config.yaml
image_size: 48
targets: ["tissue"]
loss: "cross_entropy"
init: "kaiming_normal"
eps: 1e-08
batch_size: 128
epochs: 11.2
Rows from block 4, named by matrix and row number. Rows with one number belong to one channel. Each number is 500 + 40 x the weight over its row's rms, rounded and kept within 0 to 999. All counts start at 0. Numbers have three digits each. After the name is the row's rms in percent of the matrix's.
# convs0: first 3x3 conv (model.blocks.4.convs.0.weight, 112x112x3x3), inputs 28-34, a 3x3 kernel for each
# convs1: second 3x3 conv (model.blocks.4.convs.1.weight, 112x112x3x3, transposed), outputs 28-34, a 3x3 kernel for each
convs0.39 089:481511502504468501499531525505428510496503468562569480447498473441439500437522517501501555491483518469522495482450514461476483494471464482489524514493447483518468479522474508586456529517522
convs0.40 080:500456390444500472520520458478431407456473518450447554467524518513515536508507556471419548444447525474504517554528544515531559562556539476456501481475490558519555548503545448507531513442507
convs0.41 114:519528606543494510475471482446484482513517558491593465553486528487467390504545519525511496504439516447530501455483440469479523442509560542458484520558542585433479486477548450492516451546528
convs0.42 100:469526491479507483456473505590500454513514489467504502494432463490547487520497538525519478486426499510520492485533467498484457504530491527434622507491575493505438488469414508572521546506505
convs0.43 085:515535498440546510549436450578586473487515457519507478436483502468514418463497522439449525473480485460547455524442567502498500538525497483503470449482532458441503457471508409500490513591478
convs0.44 104:584500465527585473486566491469482592540549513445527515528540504575533547500442453504486571557514486495488547529514507504516538468494511459518463503503423567514549594546578497473517483571481
convs0.45 094:544542500460461479489457506472427490472504433600468451460504509536463544549458484472519463452507583479540509498507480491539526477533497530542483453423468519418460417537462545549528497550505
convs0.46 105:523518426570528484532485481513549528516476495491555443491484474457513536451467499401488443519497483438454498537490544518471534512466490416458472418499462496497557527549508526548417497476464
convs0.47 091:525519505530534539561497540507492482468480472506582464461480451444528477526531522492526442462502494480506502470511514472583533543507497485522501535451402459525610516542528504591536506479459
convs0.48 094:474462513457410437532501517498507468429497529500456487502488514477472404562471493494594498494502443479515482463494463498456453446415487596609512590501513434557537514520566439459482522407411
convs0.49 109:421521516524543519486596563436576445509557398525486532495544477462488429491490427510504525517472460486503558482489512522544507497585584554522472514549575411522509466531442528463525459462487
convs0.50 113:558489555524433401493481462497496494466438478490437579523475483559562467514482572536543525527577477502529485517521505528464504393465486517561496539471496500490525491431471472488537557534496
convs0.51 097:558554513469485436432493444545565582538514519510502509473509526456435448534459475535540492475438441456541486512508503498513548504458451506522438490486500437489495535458462513468536471474407
convs0.52 108:473486533422523548482588510423520540584604425549492453537482530551496488561527485494474521501502572470503517512453542485528510582527500551421478557411504453451498480512478445546531507583522
convs0.53 102:542443554414549532461510479520537446468513499467515520548506447463471511524502514447482473473517473465522462535471571502517467471448434556523495413539458546473519486567461450538521483557490
convs0.54 087:409475512515501442541517489527400439501503515515409492468526482496495474551503478480522492465485508510516533502458495508501443422431488467510547475463494539440492451528531519431507513428518
convs0.55 105:498527507468523484446467477422539488504488536533466516462509455529527470485496549522503500545507388498468465486500515478543509541503413518445559475449492465464508464473567496500505461541468
convs0.56 114:498542574538561514446510453552430463469478543566554510548535531518469484541534553500555478571525544520477423542461517481482553489425499449512476514445507473542511548565547493484499546542449
convs0.57 097:563500438486477434453472452490572593470527448576474448516431510505537456527542547512502481539567471491487511481518504506500494506467468531517536478451466544519460516487482477462496520495448
convs0.58 111:482550500592503498628513520419410462488484515528464542444398501492524432527533555506414480508508569484510526423486496477454532505430480478511489499491491539466498503484482542494511506501477
convs0.59 094:598507499542554483462476490452540510481565495583480440517499450498536465546561534534469477501525476504465531492610525524513515512465490563530492429498418485477523490493523461572529515558506
convs1.39 093:461442516435471408519501477528516485500524513564521468481508546466538567422479502514500442541535465462513507518472494516463550477470417522494453567462459541566427523508551525442506498466551
convs1.40 082:533483515485529464595554542474567496545554469510507499516512384451514422480490483458447450543496501471480430516535552503479501453511473457525525464537580596505405576553546484503532497526515
convs1.41 111:472528482507531437515438466556520557451490455493576515493392479519495548445524428534532501513495499555500471505507520494454477494575448556559460528407416426450463483527535552529533456526521
convs1.42 102:500440452497536528511455505516526506537493422481562532581562492588481501482495503484535520437491517523474513468446543518491484469567504466548495487555491473547522547544475475477456448519534
convs1.43 095:465449505517432488483459482480529502452538496501540506433511529519440497428461457508522467525513499466509551448478473560525549455590449506581468573602467534536473499442561529512542483534504
convs1.44 105:515467484438517517522538495485462475523483456598523515413546497457484486512602493487498426522526512436528449528517563434443427502468453554498568549440637456483504497483523496517539520534510
convs1.45 096:479574433498486528496533474480468418543504528385606440549425482454460561510520514491442469566473503594490537420492509539584478498437472494504495443637548529531470533520563469459550456457475
convs1.46 100:516522457486498513519520528517400503510508453472466448479545547480465566442463511522454543502464544499536526453471464526500511477517490524484494516483454522501464547557509464501517512460486
convs1.47 091:489553443469481488424495485453490505520477547573423502441459509502471449485490498479587497489532507473475497455486447512445488517505487519522532527570527514547447518539471491422568452468480
convs1.48 091:477446437496501496472458564484598483433486432539469510505487452529538538445466437503464520511478578557519556477555438481474471542466528509489530518594490460520475516482504499474494514490457
convs1.49 106:470440494533482534546500480411448527503491510486474555490523463533503509527479582472455524544499533471527475525504567542523528521511469575600498504465478485540449548465503464524429486496451
convs1.50 105:441548444517559508548459529545471463584496450429486562508483518554529499489567499407449525527373536459506485478482498464558489499453467488536481527510475500544541455531522479564493515459549
convs1.51 100:580577465442472571471450404460462492535479543559507488517537489493566506464458534400501457447475484505470467484443497433482530537548474441562528395438493483440458493543573429497425499494498
convs1.52 111:490414511488473498526495479429531580434506611476485551529506498468561513520521517458509524497517521511464469481513475504446541485475495537521463473450480521447441547486465530496560492500522
convs1.53 104:542476424491489542553583449489476555553534497449547518529503512469495539559514464500467505510439512544471476467545451542487500513464491516524534579419501594548412490457490460455521568499519
convs1.54 087:452543598478461473448511485508494522459500505495498496441425537474467483535532509473541440544518526423523482544521514492480506481509528488497482486452565419509496526549444534497496600491543
convs1.55 099:491565455410569540524458483440441493535429506526558535486548521572423546507551519509506534526505499496506520490476564482507500477586482473494479501472472494524461522531493549583508448508537
convs1.56 108:492573477454439431513593574508463522507477469517557510446473535547509533495526496583547450419477537505421497490443477498505581501513456527509426547576489602564465473501436464519519561572529
convs1.57 102:514514550513465527591479466521491382592528506489511487531495522487528535463552459477547533519440513494505492492524479484512545532446600572496533599576500472525459516496532518473452530457502
convs1.58 110:441485501493531538528499529539513425534466486424522451462459376560465487537556455465524507424487529442575489485477442495488521453551485567463437496484480509518461543516481571489534445459508
convs1.59 094:508524552495461423511502495459546519541443489544554454438490480476462459503513511457492461421446517503507469533482518488543452480482487548471447536474479450506493537445513465407487573531463