config.toml
train_examples = 90422
crop_scale_min = 1
translate = 0.12
padding_mode = "reflect"
stem = "deep"
widths = [64, 112, 192]
loss = "cross_entropy"
init = "kaiming_normal"
beta2 = 0.999
shampoo_beta = 0.95
eps = 1e-08
one_sided = false
epochs = 11.2
lr_schedule = "step"
adamw_weight_decay_other_params = 0
Rows from block 6 of a small image classifier, named by matrix and row number. Rows with one number belong to one channel. Each number is 50 + 10 x the weight over its row's rms, rounded and kept within 0 to 99. All counts start at 0. After the name is the row's rms in percent of the matrix's.
After each channel's rows are labels from the 100 images, of 14976, where the channel reaches its highest value: "responds to" is what is common among them; "colour at peak" is the nearest of a few named colours to the mean colour under the peak. Only what is clearly more common there than usual is listed. The data: stained colorectal tissue patches (NCT-CRC-HE-100K). In brackets: how many of the 100.
# convs0: first 3x3 conv (model.blocks.6.convs.0.weight, 112x112x3x3, each kernel summed), inputs 0-111
# convs1: second 3x3 conv (model.blocks.6.convs.1.weight, 112x112x3x3, transposed, each kernel summed), outputs 0-111

convs0.85 100:43 46 77 37 51 38 44 31 47 34 61 48 73 38 56 46 50 55 59 45 58 50 57 42 66 51 68 49 40 43 67 43 63 45 53 42 45 59 43 50 42 57 42 53 55 69 44 46 41 35 41 49 67 60 66 65 44 30 51 44 54 37 53 37 41 52 52 56 43 61 47 50 64 58 39 41 55 46 55 77 55 48 31 55 49 54 62 64 29 50 55 69 49 57 40 51 45 48 49 38 49 42 70 48 43 48 57 48 46 51 50 57
convs1.85 098:62 58 45 64 37 45 67 57 57 52 37 54 54 52 50 44 53 52 48 38 45 63 56 73 44 53 50 54 66 40 46 49 44 47 36 50 43 36 54 51 53 57 63 44 67 39 53 61 60 52 50 55 55 47 61 68 31 68 52 53 47 61 60 34 59 40 39 70 72 53 47 46 55 37 70 51 66 51 46 54 61 45 42 36 48 52 50 40 58 45 35 58 41 50 42 50 55 55 64 65 52 44 40 35 41 31 36 50 75 43 67 56
responds to: tissue: normal colon mucosa (70)
colour at peak: grey (47)

convs0.43 095:61 42 58 39 53 56 33 57 52 47 51 44 56 56 60 32 52 74 52 47 24 41 49 54 53 53 48 41 39 52 55 49 65 32 42 63 46 45 48 60 43 62 49 56 46 61 42 32 45 58 48 58 40 50 46 55 41 43 39 54 70 34 54 40 51 30 43 60 41 58 50 63 60 53 65 48 69 36 59 49 53 40 41 58 58 66 38 40 46 33 52 61 66 33 68 54 51 61 46 42 37 46 36 38 55 42 36 61 53 43 57 61
convs1.43 085:42 49 45 49 37 64 51 28 47 51 49 54 54 56 37 46 48 48 46 43 66 35 53 41 29 53 50 77 66 42 47 46 38 53 59 68 63 32 45 60 54 47 55 50 50 32 60 57 48 43 51 49 39 51 64 53 28 60 46 56 42 26 51 77 65 48 45 63 57 53 51 38 49 49 53 64 49 46 33 54 46 52 43 48 31 52 61 53 45 50 63 55 54 43 54 51 48 40 55 41 59 70 48 52 59 65 46 38 51 66 32 45
responds to: tissue: lymphocytes (98)
colour at peak: brown (80)

convs0.37 094:48 57 43 51 44 54 41 40 45 63 50 34 48 51 58 57 29 56 49 42 59 57 30 56 49 38 35 79 62 59 55 42 59 59 60 71 57 40 47 37 56 60 38 53 30 52 57 32 54 30 35 38 40 53 66 63 54 53 71 48 49 52 57 71 57 51 31 64 48 49 50 40 61 65 50 58 44 42 48 50 76 50 46 51 56 50 48 50 38 46 40 62 45 43 49 51 46 46 51 52 63 53 46 42 43 65 50 46 39 40 56 49
convs1.37 090:52 45 41 56 43 41 50 48 49 59 45 71 56 30 32 50 36 62 63 33 42 32 55 66 47 52 42 44 51 41 57 47 40 45 43 52 52 47 58 56 54 41 45 42 64 39 39 31 59 59 53 37 49 51 48 66 59 72 53 36 41 41 50 53 57 46 40 36 38 49 39 45 55 45 68 55 64 53 43 47 53 39 38 69 57 46 61 36 53 42 51 65 41 71 59 53 50 46 66 25 43 41 61 30 54 41 49 53 38 56 46 47
responds to: tissue: lymphocytes (90)
colour at peak: brown (48); grey (44)

convs0.36 106:63 51 59 62 51 51 67 65 41 65 31 34 40 46 44 41 60 50 57 61 40 45 42 37 54 51 52 59 54 42 50 37 61 50 49 36 53 62 53 50 42 49 42 50 43 45 56 32 59 37 35 67 35 65 74 51 48 40 44 48 45 60 46 49 63 39 45 61 62 59 62 46 58 37 52 34 40 61 45 29 55 43 57 44 50 48 53 58 54 53 61 45 64 67 27 43 28 56 41 67 45 50 39 62 53 48 46 46 49 41 36 52
convs1.36 106:39 34 56 42 42 50 38 61 48 37 63 58 57 56 46 50 64 47 47 50 50 60 71 53 37 55 58 69 43 48 51 65 47 66 51 45 37 70 70 57 55 46 76 48 59 68 35 49 75 52 56 50 54 50 44 46 55 55 46 61 59 38 51 41 41 46 57 79 56 70 58 63 47 40 50 44 60 44 35 37 48 50 56 59 49 53 31 57 60 49 37 60 60 62 48 46 54 53 58 47 58 63 55 44 49 57 41 58 38 48 57 46
responds to: tissue: smooth muscle (99)
colour at peak: pink (85)

convs0.46 102:50 41 44 56 24 77 50 64 50 63 42 67 50 41 39 46 37 59 65 46 54 64 66 47 52 40 40 38 40 44 40 48 52 63 40 56 49 52 64 61 64 56 59 68 61 50 37 59 34 49 61 59 41 44 42 45 48 56 55 62 65 59 63 72 31 55 64 46 56 41 51 55 48 55 59 47 71 51 37 54 50 51 51 57 39 64 33 53 39 48 61 71 54 47 52 46 61 41 38 55 55 49 39 46 56 48 45 45 55 47 53 56
convs1.46 106:37 67 55 62 49 37 45 49 41 56 62 59 46 51 29 49 53 56 53 40 54 39 46 37 41 57 22 68 52 40 50 61 52 29 44 76 49 48 44 53 25 45 60 51 54 51 38 59 52 52 47 45 60 38 57 50 69 49 58 56 51 43 59 56 44 35 52 47 48 48 46 47 52 57 59 56 40 33 48 47 57 51 58 50 51 37 70 47 40 56 54 62 59 28 60 46 55 60 68 58 47 54 60 45 75 63 41 58 40 62 39 49
responds to: tissue: lymphocytes (98)
colour at peak: grey (53); brown (45)

convs0.5 097:49 52 46 55 45 34 55 45 46 73 58 35 48 57 42 49 50 50 42 64 41 28 45 55 52 48 69 38 43 43 67 61 38 67 30 41 37 62 51 61 51 45 39 36 50 58 51 69 50 48 38 61 44 43 55 52 57 41 50 58 60 55 56 52 34 51 60 44 55 57 74 47 55 51 53 32 58 56 44 46 61 48 73 53 64 50 57 59 48 40 35 50 44 46 35 39 54 36 37 36 24 51 44 44 54 45 66 51 54 54 42 46
convs1.5 081:40 70 61 60 47 55 36 58 50 54 46 52 61 40 56 58 44 55 46 58 48 59 62 58 42 58 45 52 57 59 42 40 65 68 35 46 45 44 49 42 52 30 46 57 32 53 40 45 55 41 62 54 47 50 54 35 59 38 27 34 41 61 49 42 45 57 54 57 59 50 53 51 59 55 47 39 50 25 34 41 51 42 40 47 67 58 54 55 56 65 40 52 36 66 45 71 39 59 68 48 51 45 45 37 48 53 45 75 61 72 50 54
responds to: tissue: smooth muscle (57); tissue: cancer-associated stroma (36)
colour at peak: pink (80)

convs0.6 101:41 53 38 56 63 49 55 52 49 51 45 53 69 65 51 51 57 52 36 49 39 53 59 50 44 55 53 39 61 42 49 65 52 62 35 47 26 71 60 59 67 45 50 50 49 42 40 58 46 63 54 43 52 52 62 32 37 56 51 60 32 34 46 59 38 39 41 41 45 63 44 33 46 51 48 41 59 21 50 56 58 74 63 51 63 68 57 65 63 55 67 43 58 57 45 56 57 41 54 55 41 61 62 47 57 46 56 60 45 37 50 46
convs1.6 104:51 67 62 57 60 42 58 42 64 67 35 39 38 65 52 60 45 42 46 69 35 50 50 43 59 34 44 35 37 55 44 49 61 37 35 56 60 61 51 50 46 39 48 67 46 40 43 44 35 32 60 49 36 60 62 57 49 46 49 46 48 57 66 46 47 36 35 61 69 61 49 47 58 45 42 52 41 37 46 51 59 66 50 36 60 57 63 70 62 57 53 54 35 46 50 46 48 61 55 44 46 42 46 42 34 39 37 53 37 65 44 63
responds to: tissue: smooth muscle (89)
colour at peak: red (52)

convs0.32 089:57 38 36 54 46 48 48 59 54 69 41 65 52 70 49 55 64 60 50 41 53 49 53 61 50 51 52 34 64 44 66 60 46 48 44 47 43 66 50 60 68 52 43 37 60 64 41 50 36 56 29 55 55 42 48 64 57 59 34 71 55 64 31 32 52 45 39 53 52 42 45 76 38 55 51 53 33 57 65 61 49 52 58 46 69 51 45 49 49 50 32 34 44 51 44 49 36 37 51 55 39 49 44 52 44 58 57 68 53 58 53 57
convs1.32 088:37 49 67 46 49 45 43 44 40 43 49 45 56 47 50 55 45 49 46 62 56 50 29 29 60 41 48 69 48 78 42 46 58 40 48 61 49 37 49 41 66 55 50 59 42 52 52 49 47 48 79 45 40 65 48 40 65 36 45 38 52 47 54 55 33 54 58 66 41 59 57 37 63 53 58 46 45 37 39 62 79 71 44 49 60 47 57 44 61 55 52 51 54 49 32 55 35 56 50 44 49 73 49 55 57 54 49 51 40 52 35 49
responds to: tissue: normal colon mucosa (98)
colour at peak: pink (73)

convs0.83 084:49 58 65 38 47 65 41 66 36 54 37 55 51 55 52 38 64 70 51 62 52 58 54 50 53 51 54 52 39 58 42 48 63 38 59 58 64 34 63 46 56 48 58 61 62 35 51 25 58 58 48 51 24 58 44 52 46 60 46 42 46 35 63 40 53 41 55 61 49 51 40 43 62 51 71 54 71 43 59 57 35 57 51 49 71 51 50 43 43 58 39 61 62 42 45 58 60 42 39 57 52 63 56 41 41 39 42 48 62 68 38 54
convs1.83 102:53 50 46 56 39 50 59 44 71 62 57 63 52 64 36 29 38 55 59 42 48 35 60 42 52 46 52 65 53 36 42 46 38 38 37 67 54 51 40 49 60 50 45 41 37 47 58 45 47 43 54 56 67 46 54 35 54 58 68 66 51 44 54 73 52 37 23 49 37 50 47 59 45 66 53 60 43 42 51 46 51 55 66 52 65 38 55 45 55 50 48 65 48 53 58 35 68 58 47 58 60 66 46 63 61 51 45 36 50 59 28 54
responds to: tissue: lymphocytes (100)
colour at peak: brown (75)

convs0.108 093:46 41 62 47 58 56 46 63 53 55 68 37 42 50 66 64 40 55 37 56 42 45 42 42 58 52 53 43 62 39 37 54 20 25 55 56 46 48 43 69 41 38 39 60 39 32 47 52 51 47 53 40 40 35 43 45 43 55 39 26 64 53 42 48 39 54 56 58 51 45 49 41 51 42 64 52 53 53 46 61 39 45 56 56 60 56 39 42 50 61 14 57 45 50 64 63 61 40 57 61 46 47 49 59 45 43 63 40 53 46 48 53
convs1.108 094:66 35 54 44 56 45 60 50 50 43 43 55 48 46 55 42 64 53 52 53 49 39 76 45 50 46 49 64 55 54 50 32 61 53 60 31 55 30 48 40 63 45 50 52 54 38 64 63 48 24 65 42 62 40 46 38 37 49 45 54 69 48 58 59 51 48 52 50 53 48 50 45 56 55 46 71 52 53 46 64 47 50 58 56 39 68 62 37 53 59 36 28 51 53 59 50 65 49 64 43 48 25 40 68 47 43 63 55 49 67 49 58
responds to: tissue: lymphocytes (54)
colour at peak: grey (51)

convs0.41 090:72 61 46 48 59 60 47 53 39 73 34 36 46 46 71 44 44 52 59 42 55 39 45 49 62 41 51 65 73 53 42 52 68 42 53 46 59 42 38 46 33 57 61 50 61 38 34 48 52 50 59 37 49 49 42 47 42 64 39 38 44 45 69 49 54 34 48 73 54 41 47 55 68 54 47 54 45 44 45 35 58 53 24 34 39 57 52 57 55 64 46 51 51 62 66 49 61 51 54 28 53 50 55 36 53 51 44 49 49 47 54 53
convs1.41 100:45 38 48 51 37 58 71 49 49 52 58 60 40 44 51 47 55 68 53 39 34 36 52 39 53 60 42 66 36 39 46 42 45 29 46 50 41 49 60 41 54 27 52 37 35 32 45 42 51 45 52 40 57 53 46 50 44 58 64 44 49 55 60 53 50 46 22 56 39 44 57 47 47 48 57 51 78 46 44 51 69 33 53 57 38 44 64 46 38 53 61 46 58 43 57 62 59 57 47 42 52 37 56 73 54 33 62 50 44 48 37 41
responds to: tissue: lymphocytes (100)
colour at peak: grey (75)

convs0.98 085:50 58 50 59 48 61 40 50 44 64 55 43 56 57 49 49 50 46 63 69 61 80 59 52 45 39 47 48 52 43 57 43 61 41 34 45 49 46 52 71 47 58 67 57 47 36 46 58 45 34 46 34 46 36 47 55 48 66 46 53 46 52 72 39 55 28 49 70 57 33 47 64 61 64 57 51 59 48 53 41 51 53 32 67 47 66 45 57 31 49 52 63 55 45 54 50 68 67 41 63 47 37 52 39 53 50 55 35 56 60 58 50
convs1.98 084:46 57 50 57 45 51 47 44 65 57 45 46 31 64 49 42 40 46 49 40 41 41 43 59 39 45 35 72 45 43 45 64 46 35 58 54 52 59 56 52 39 47 43 34 46 65 54 55 40 61 59 44 78 58 49 52 47 60 51 73 56 46 61 64 43 29 47 52 41 51 60 49 44 58 57 47 60 44 34 61 48 35 42 54 37 37 42 44 55 53 53 64 51 38 61 41 47 69 69 54 55 34 51 49 78 54 55 51 45 37 39 43
responds to: tissue: lymphocytes (93)
colour at peak: grey (58); brown (36)

convs0.19 096:43 68 43 23 65 65 68 47 37 63 48 33 48 50 33 58 54 75 59 53 54 65 39 58 71 45 51 59 68 51 47 48 54 45 48 49 66 46 43 50 42 54 67 55 49 43 49 46 49 39 51 42 39 56 39 54 41 58 68 43 46 51 55 46 58 40 61 37 54 36 44 53 40 56 49 67 51 46 41 46 43 49 53 52 49 53 64 44 45 53 54 58 61 46 66 37 44 54 35 37 75 53 43 48 61 54 33 54 53 42 50 29
convs1.19 097:55 41 41 54 44 50 40 54 41 57 48 37 39 42 55 54 44 54 49 41 56 26 50 47 47 51 49 63 23 45 66 59 43 54 61 68 55 63 48 43 57 58 38 44 56 45 58 45 58 47 35 45 43 48 39 54 54 59 62 75 47 54 28 51 44 42 45 23 49 60 37 37 43 47 36 61 57 44 58 52 61 47 52 57 48 27 49 37 27 37 44 63 53 58 46 57 69 65 47 56 47 40 49 61 51 42 52 58 60 34 54 41
responds to: tissue: lymphocytes (82)
colour at peak: brown (54)

convs0.100 101:48 46 57 48 58 45 30 47 43 50 46 59 61 45 70 39 66 69 39 49 53 59 74 48 45 37 47 61 41 57 59 60 59 48 57 54 33 60 51 76 37 46 39 60 51 31 49 43 54 51 34 43 39 51 42 43 41 66 49 61 48 45 41 53 51 63 39 58 48 60 55 66 56 58 80 64 72 46 69 54 58 70 49 59 48 54 53 51 45 55 38 39 49 58 61 43 59 49 59 35 40 53 47 52 47 49 48 51 40 53 53 39
convs1.100 091:61 42 61 36 42 44 53 47 61 61 46 52 37 62 35 45 31 49 61 54 51 30 56 54 44 38 48 34 53 47 38 24 51 39 52 52 52 54 62 58 54 59 48 51 60 31 52 47 38 50 55 46 45 66 48 35 40 62 53 44 36 36 54 80 48 40 60 55 61 59 37 47 58 41 58 55 57 52 41 45 49 44 64 41 47 50 55 50 53 60 55 53 40 35 70 52 69 55 51 59 45 73 48 60 54 67 53 55 58 57 44 69
responds to: tissue: lymphocytes (100)
colour at peak: grey (75)

convs0.56 095:64 60 49 49 45 43 45 51 43 48 59 42 56 52 48 55 53 39 32 37 36 45 68 58 72 40 55 72 35 33 55 60 55 62 39 59 43 54 57 44 62 48 60 57 52 54 57 63 63 53 72 48 35 63 54 44 44 36 40 59 50 53 54 62 51 70 40 40 47 67 31 46 46 42 57 45 63 55 44 58 57 48 38 31 56 55 41 51 64 51 32 45 52 52 48 35 36 30 37 60 40 54 49 54 45 51 48 49 39 58 32 58
convs1.56 077:36 50 60 58 52 50 46 37 67 52 55 56 41 43 43 63 52 55 36 53 42 68 58 44 50 58 62 50 68 45 53 56 56 42 50 52 66 46 50 41 41 41 77 63 44 37 30 61 40 52 54 59 49 62 51 50 39 61 51 22 56 55 57 44 54 40 48 68 58 36 48 53 58 46 50 49 33 29 60 39 56 71 65 43 49 50 59 53 66 76 41 56 47 53 43 37 57 54 55 54 61 58 48 48 43 54 60 57 71 48 40 56
responds to: tissue: normal colon mucosa (46); tissue: mucus (27)
colour at peak: grey (49)

convs0.49 089:45 50 64 33 65 47 60 50 35 56 59 52 51 59 56 48 50 59 61 41 45 56 67 57 55 68 53 77 43 62 52 46 67 52 46 48 69 42 37 52 42 43 70 59 60 53 39 41 40 64 47 55 45 49 63 37 50 56 48 33 41 46 50 57 64 63 59 47 62 45 57 56 44 56 57 49 59 48 46 24 45 51 59 60 48 53 44 22 51 36 48 38 32 54 56 47 51 47 51 64 43 60 45 37 60 62 54 41 38 35 41 37
convs1.49 088:54 54 31 65 41 67 49 51 54 61 63 44 64 46 53 55 44 69 45 40 50 44 47 51 59 40 33 62 53 42 52 41 33 49 36 55 44 62 69 46 57 36 37 57 52 37 49 53 61 46 53 62 57 50 40 60 47 39 44 41 49 52 55 56 60 35 51 48 50 54 63 58 61 54 48 61 63 53 55 35 42 46 66 43 37 45 50 44 40 43 45 68 42 34 73 55 56 47 33 41 58 56 25 70 54 43 47 56 35 65 37 66
responds to: tissue: lymphocytes (94)
colour at peak: grey (57); brown (39)

convs0.44 112:49 61 41 61 48 56 31 48 39 46 58 51 71 61 64 49 47 55 55 41 34 58 62 71 44 51 41 56 51 48 57 46 55 29 65 59 52 53 54 48 50 59 34 42 51 64 46 36 47 53 51 47 46 51 52 54 38 54 45 28 65 55 52 61 61 62 52 68 48 56 76 48 47 49 56 50 41 56 54 66 56 67 62 53 58 61 26 51 37 60 50 62 58 29 41 39 69 58 50 49 62 49 46 50 51 64 48 52 51 53 75 54
convs1.44 125:33 52 43 57 35 49 57 50 51 63 34 55 46 57 43 72 41 51 48 51 38 39 58 67 50 50 44 52 54 45 61 31 47 39 61 49 41 53 62 45 54 51 46 39 43 28 52 54 58 45 51 54 54 40 38 44 44 63 41 45 55 33 57 49 58 35 71 40 46 42 27 58 45 45 52 56 67 44 28 36 66 38 45 65 50 42 49 45 78 61 45 55 32 57 50 51 57 54 58 59 51 47 53 67 50 38 67 40 58 53 38 56
responds to: tissue: normal colon mucosa (57); tissue: lymphocytes (32)
colour at peak: grey (68)

convs0.63 099:51 56 80 63 61 38 39 45 43 53 57 39 58 58 55 31 54 64 54 59 49 54 68 33 58 47 56 65 48 43 34 42 57 44 40 43 63 74 59 52 53 45 51 48 35 53 58 53 55 58 45 42 41 48 43 51 37 60 43 41 53 57 68 55 52 60 56 77 58 49 35 53 50 54 60 42 59 56 54 56 56 39 39 52 33 46 53 58 49 57 43 53 34 53 59 48 75 37 58 49 66 50 58 43 39 55 45 30 48 40 34 46
convs1.63 101:46 49 35 52 49 61 62 41 54 69 46 59 23 50 46 50 55 71 62 40 46 36 51 54 50 54 33 59 48 52 33 34 56 41 51 51 56 42 68 44 36 40 53 56 46 36 48 60 36 55 52 48 48 51 45 26 48 61 59 57 39 50 58 51 56 35 35 66 78 51 53 37 65 43 49 47 53 43 31 48 60 45 41 61 47 47 55 50 60 40 41 38 54 61 65 39 56 59 68 44 47 42 34 59 61 47 65 53 55 50 43 55
responds to: tissue: lymphocytes (95)
colour at peak: grey (64)

convs0.70 104:41 58 50 57 68 56 58 48 56 56 51 50 50 39 54 82 62 50 48 47 59 45 56 58 52 55 58 50 53 34 50 69 57 48 68 46 42 50 54 29 69 52 46 27 47 61 61 51 46 29 57 32 63 55 47 61 48 48 53 49 61 59 50 48 64 56 53 53 40 56 63 43 52 55 56 62 60 50 50 63 47 51 61 62 42 47 69 51 66 57 50 44 42 49 49 65 45 41 51 32 53 56 55 83 50 61 67 48 45 53 55 33
convs1.70 105:52 33 52 59 55 39 48 55 56 57 36 55 56 46 41 63 40 61 56 50 49 36 42 53 47 46 42 49 52 63 72 54 61 54 59 49 38 33 51 42 54 61 48 40 71 48 61 39 61 69 41 61 37 44 51 43 32 59 42 31 49 50 44 38 55 59 48 63 30 46 40 41 60 41 48 32 35 44 47 43 58 33 48 27 75 60 43 51 59 51 50 30 37 58 53 56 47 59 40 43 50 41 61 51 45 51 39 37 38 50 56 58
responds to: tissue: normal colon mucosa (100)
colour at peak: grey (65)

convs0.50 101:57 56 53 26 61 69 55 36 53 60 45 50 54 61 49 51 40 74 55 54 58 49 59 55 36 53 51 58 49 46 41 52 58 32 71 45 35 52 39 48 53 71 56 35 54 49 49 54 29 53 59 57 54 53 53 59 35 66 47 48 57 41 51 45 64 36 65 54 56 54 45 52 54 44 63 53 53 44 59 47 41 59 42 60 56 51 59 50 27 54 47 46 37 38 35 40 73 40 52 49 61 58 72 50 47 58 49 55 48 39 59 25
convs1.50 103:49 26 41 65 42 48 47 50 47 58 38 51 32 68 42 69 57 50 62 40 43 29 45 34 44 59 38 42 46 63 47 42 56 47 60 66 38 41 64 52 48 54 40 36 56 45 62 45 46 46 47 45 37 50 50 39 46 62 56 52 46 50 40 57 62 36 38 49 46 56 40 52 41 44 48 36 57 33 47 45 71 31 48 57 47 36 67 43 61 41 34 52 51 54 60 42 74 54 57 45 65 60 37 60 56 64 44 37 51 61 46 56
responds to: tissue: lymphocytes (88)
colour at peak: grey (69)

convs0.103 086:51 46 58 70 40 36 50 31 42 59 48 43 59 71 70 30 46 72 38 44 45 53 40 46 49 44 56 45 51 56 56 54 62 58 42 45 58 50 53 50 44 62 66 57 71 49 51 64 63 66 36 52 42 48 56 56 41 58 46 47 36 52 56 62 47 57 48 78 53 61 38 64 44 61 66 40 55 50 73 51 36 43 41 60 61 57 49 54 54 50 54 46 54 44 50 26 58 35 63 47 58 44 46 51 67 47 54 57 49 62 55 46
convs1.103 102:58 51 49 46 45 65 62 50 38 65 50 57 42 48 52 45 44 56 62 41 48 53 68 32 55 42 35 60 43 54 37 45 44 57 53 57 67 56 64 62 55 23 49 63 52 52 51 46 40 53 56 58 54 63 41 31 53 53 70 60 51 46 65 60 56 38 54 38 64 49 74 39 48 42 56 54 47 46 30 45 67 38 60 49 63 50 61 30 47 44 51 55 49 47 68 60 53 58 56 40 45 60 54 61 58 64 55 47 44 55 23 55
responds to: tissue: lymphocytes (100)
colour at peak: brown (53)

convs0.31 131:50 45 50 39 44 35 56 54 32 40 40 72 63 54 55 49 33 51 52 53 76 39 46 45 50 59 50 56 41 46 51 45 36 51 47 54 41 59 42 28 54 53 65 33 50 64 47 38 35 75 52 49 50 48 55 49 51 40 51 64 40 46 46 55 54 58 48 50 55 53 40 52 37 56 46 60 48 48 36 35 32 40 39 62 46 51 49 61 23 27 49 39 59 45 42 42 54 63 43 45 38 52 46 52 35 53 37 53 62 60 30 44
convs1.31 136:55 49 64 62 44 45 53 51 47 36 41 44 39 73 57 60 67 56 55 34 36 49 48 55 50 51 49 50 64 52 37 62 61 64 40 62 46 41 59 52 47 69 54 61 54 56 61 42 47 60 57 49 50 32 49 42 49 48 51 37 66 41 43 37 54 50 44 70 56 45 33 62 37 44 39 58 64 46 49 38 45 49 51 44 42 55 52 55 45 43 83 60 39 35 54 51 35 15 49 35 40 55 52 46 43 57 54 46 41 41 44 42
responds to: tissue: smooth muscle (68)
colour at peak: white (97)

convs0.53 086:55 55 53 38 57 81 58 46 48 34 46 46 59 43 37 32 38 59 53 40 34 37 49 49 47 60 54 49 41 45 65 49 46 54 51 59 54 56 62 51 59 56 55 59 52 60 52 48 43 43 66 54 58 34 50 54 58 54 58 47 38 28 50 60 51 60 60 61 42 54 23 54 50 42 54 41 50 37 32 41 47 48 48 34 64 51 37 50 22 34 56 68 35 74 38 45 50 42 52 40 47 48 58 45 43 50 38 43 51 44 39 53
convs1.53 079:51 58 40 63 48 51 37 61 59 40 44 61 46 49 37 42 51 49 50 55 43 65 66 68 55 38 52 50 55 42 53 46 60 45 37 54 62 42 44 52 43 51 56 54 63 47 53 42 71 34 55 43 64 48 65 50 39 43 52 68 58 64 47 47 66 41 18 49 49 64 48 42 54 63 55 55 51 51 49 38 56 53 65 62 44 40 65 45 72 60 44 62 58 46 42 40 54 48 60 61 71 47 34 53 55 36 49 53 58 41 71 65
responds to: tissue: lymphocytes (69)
colour at peak: brown (43)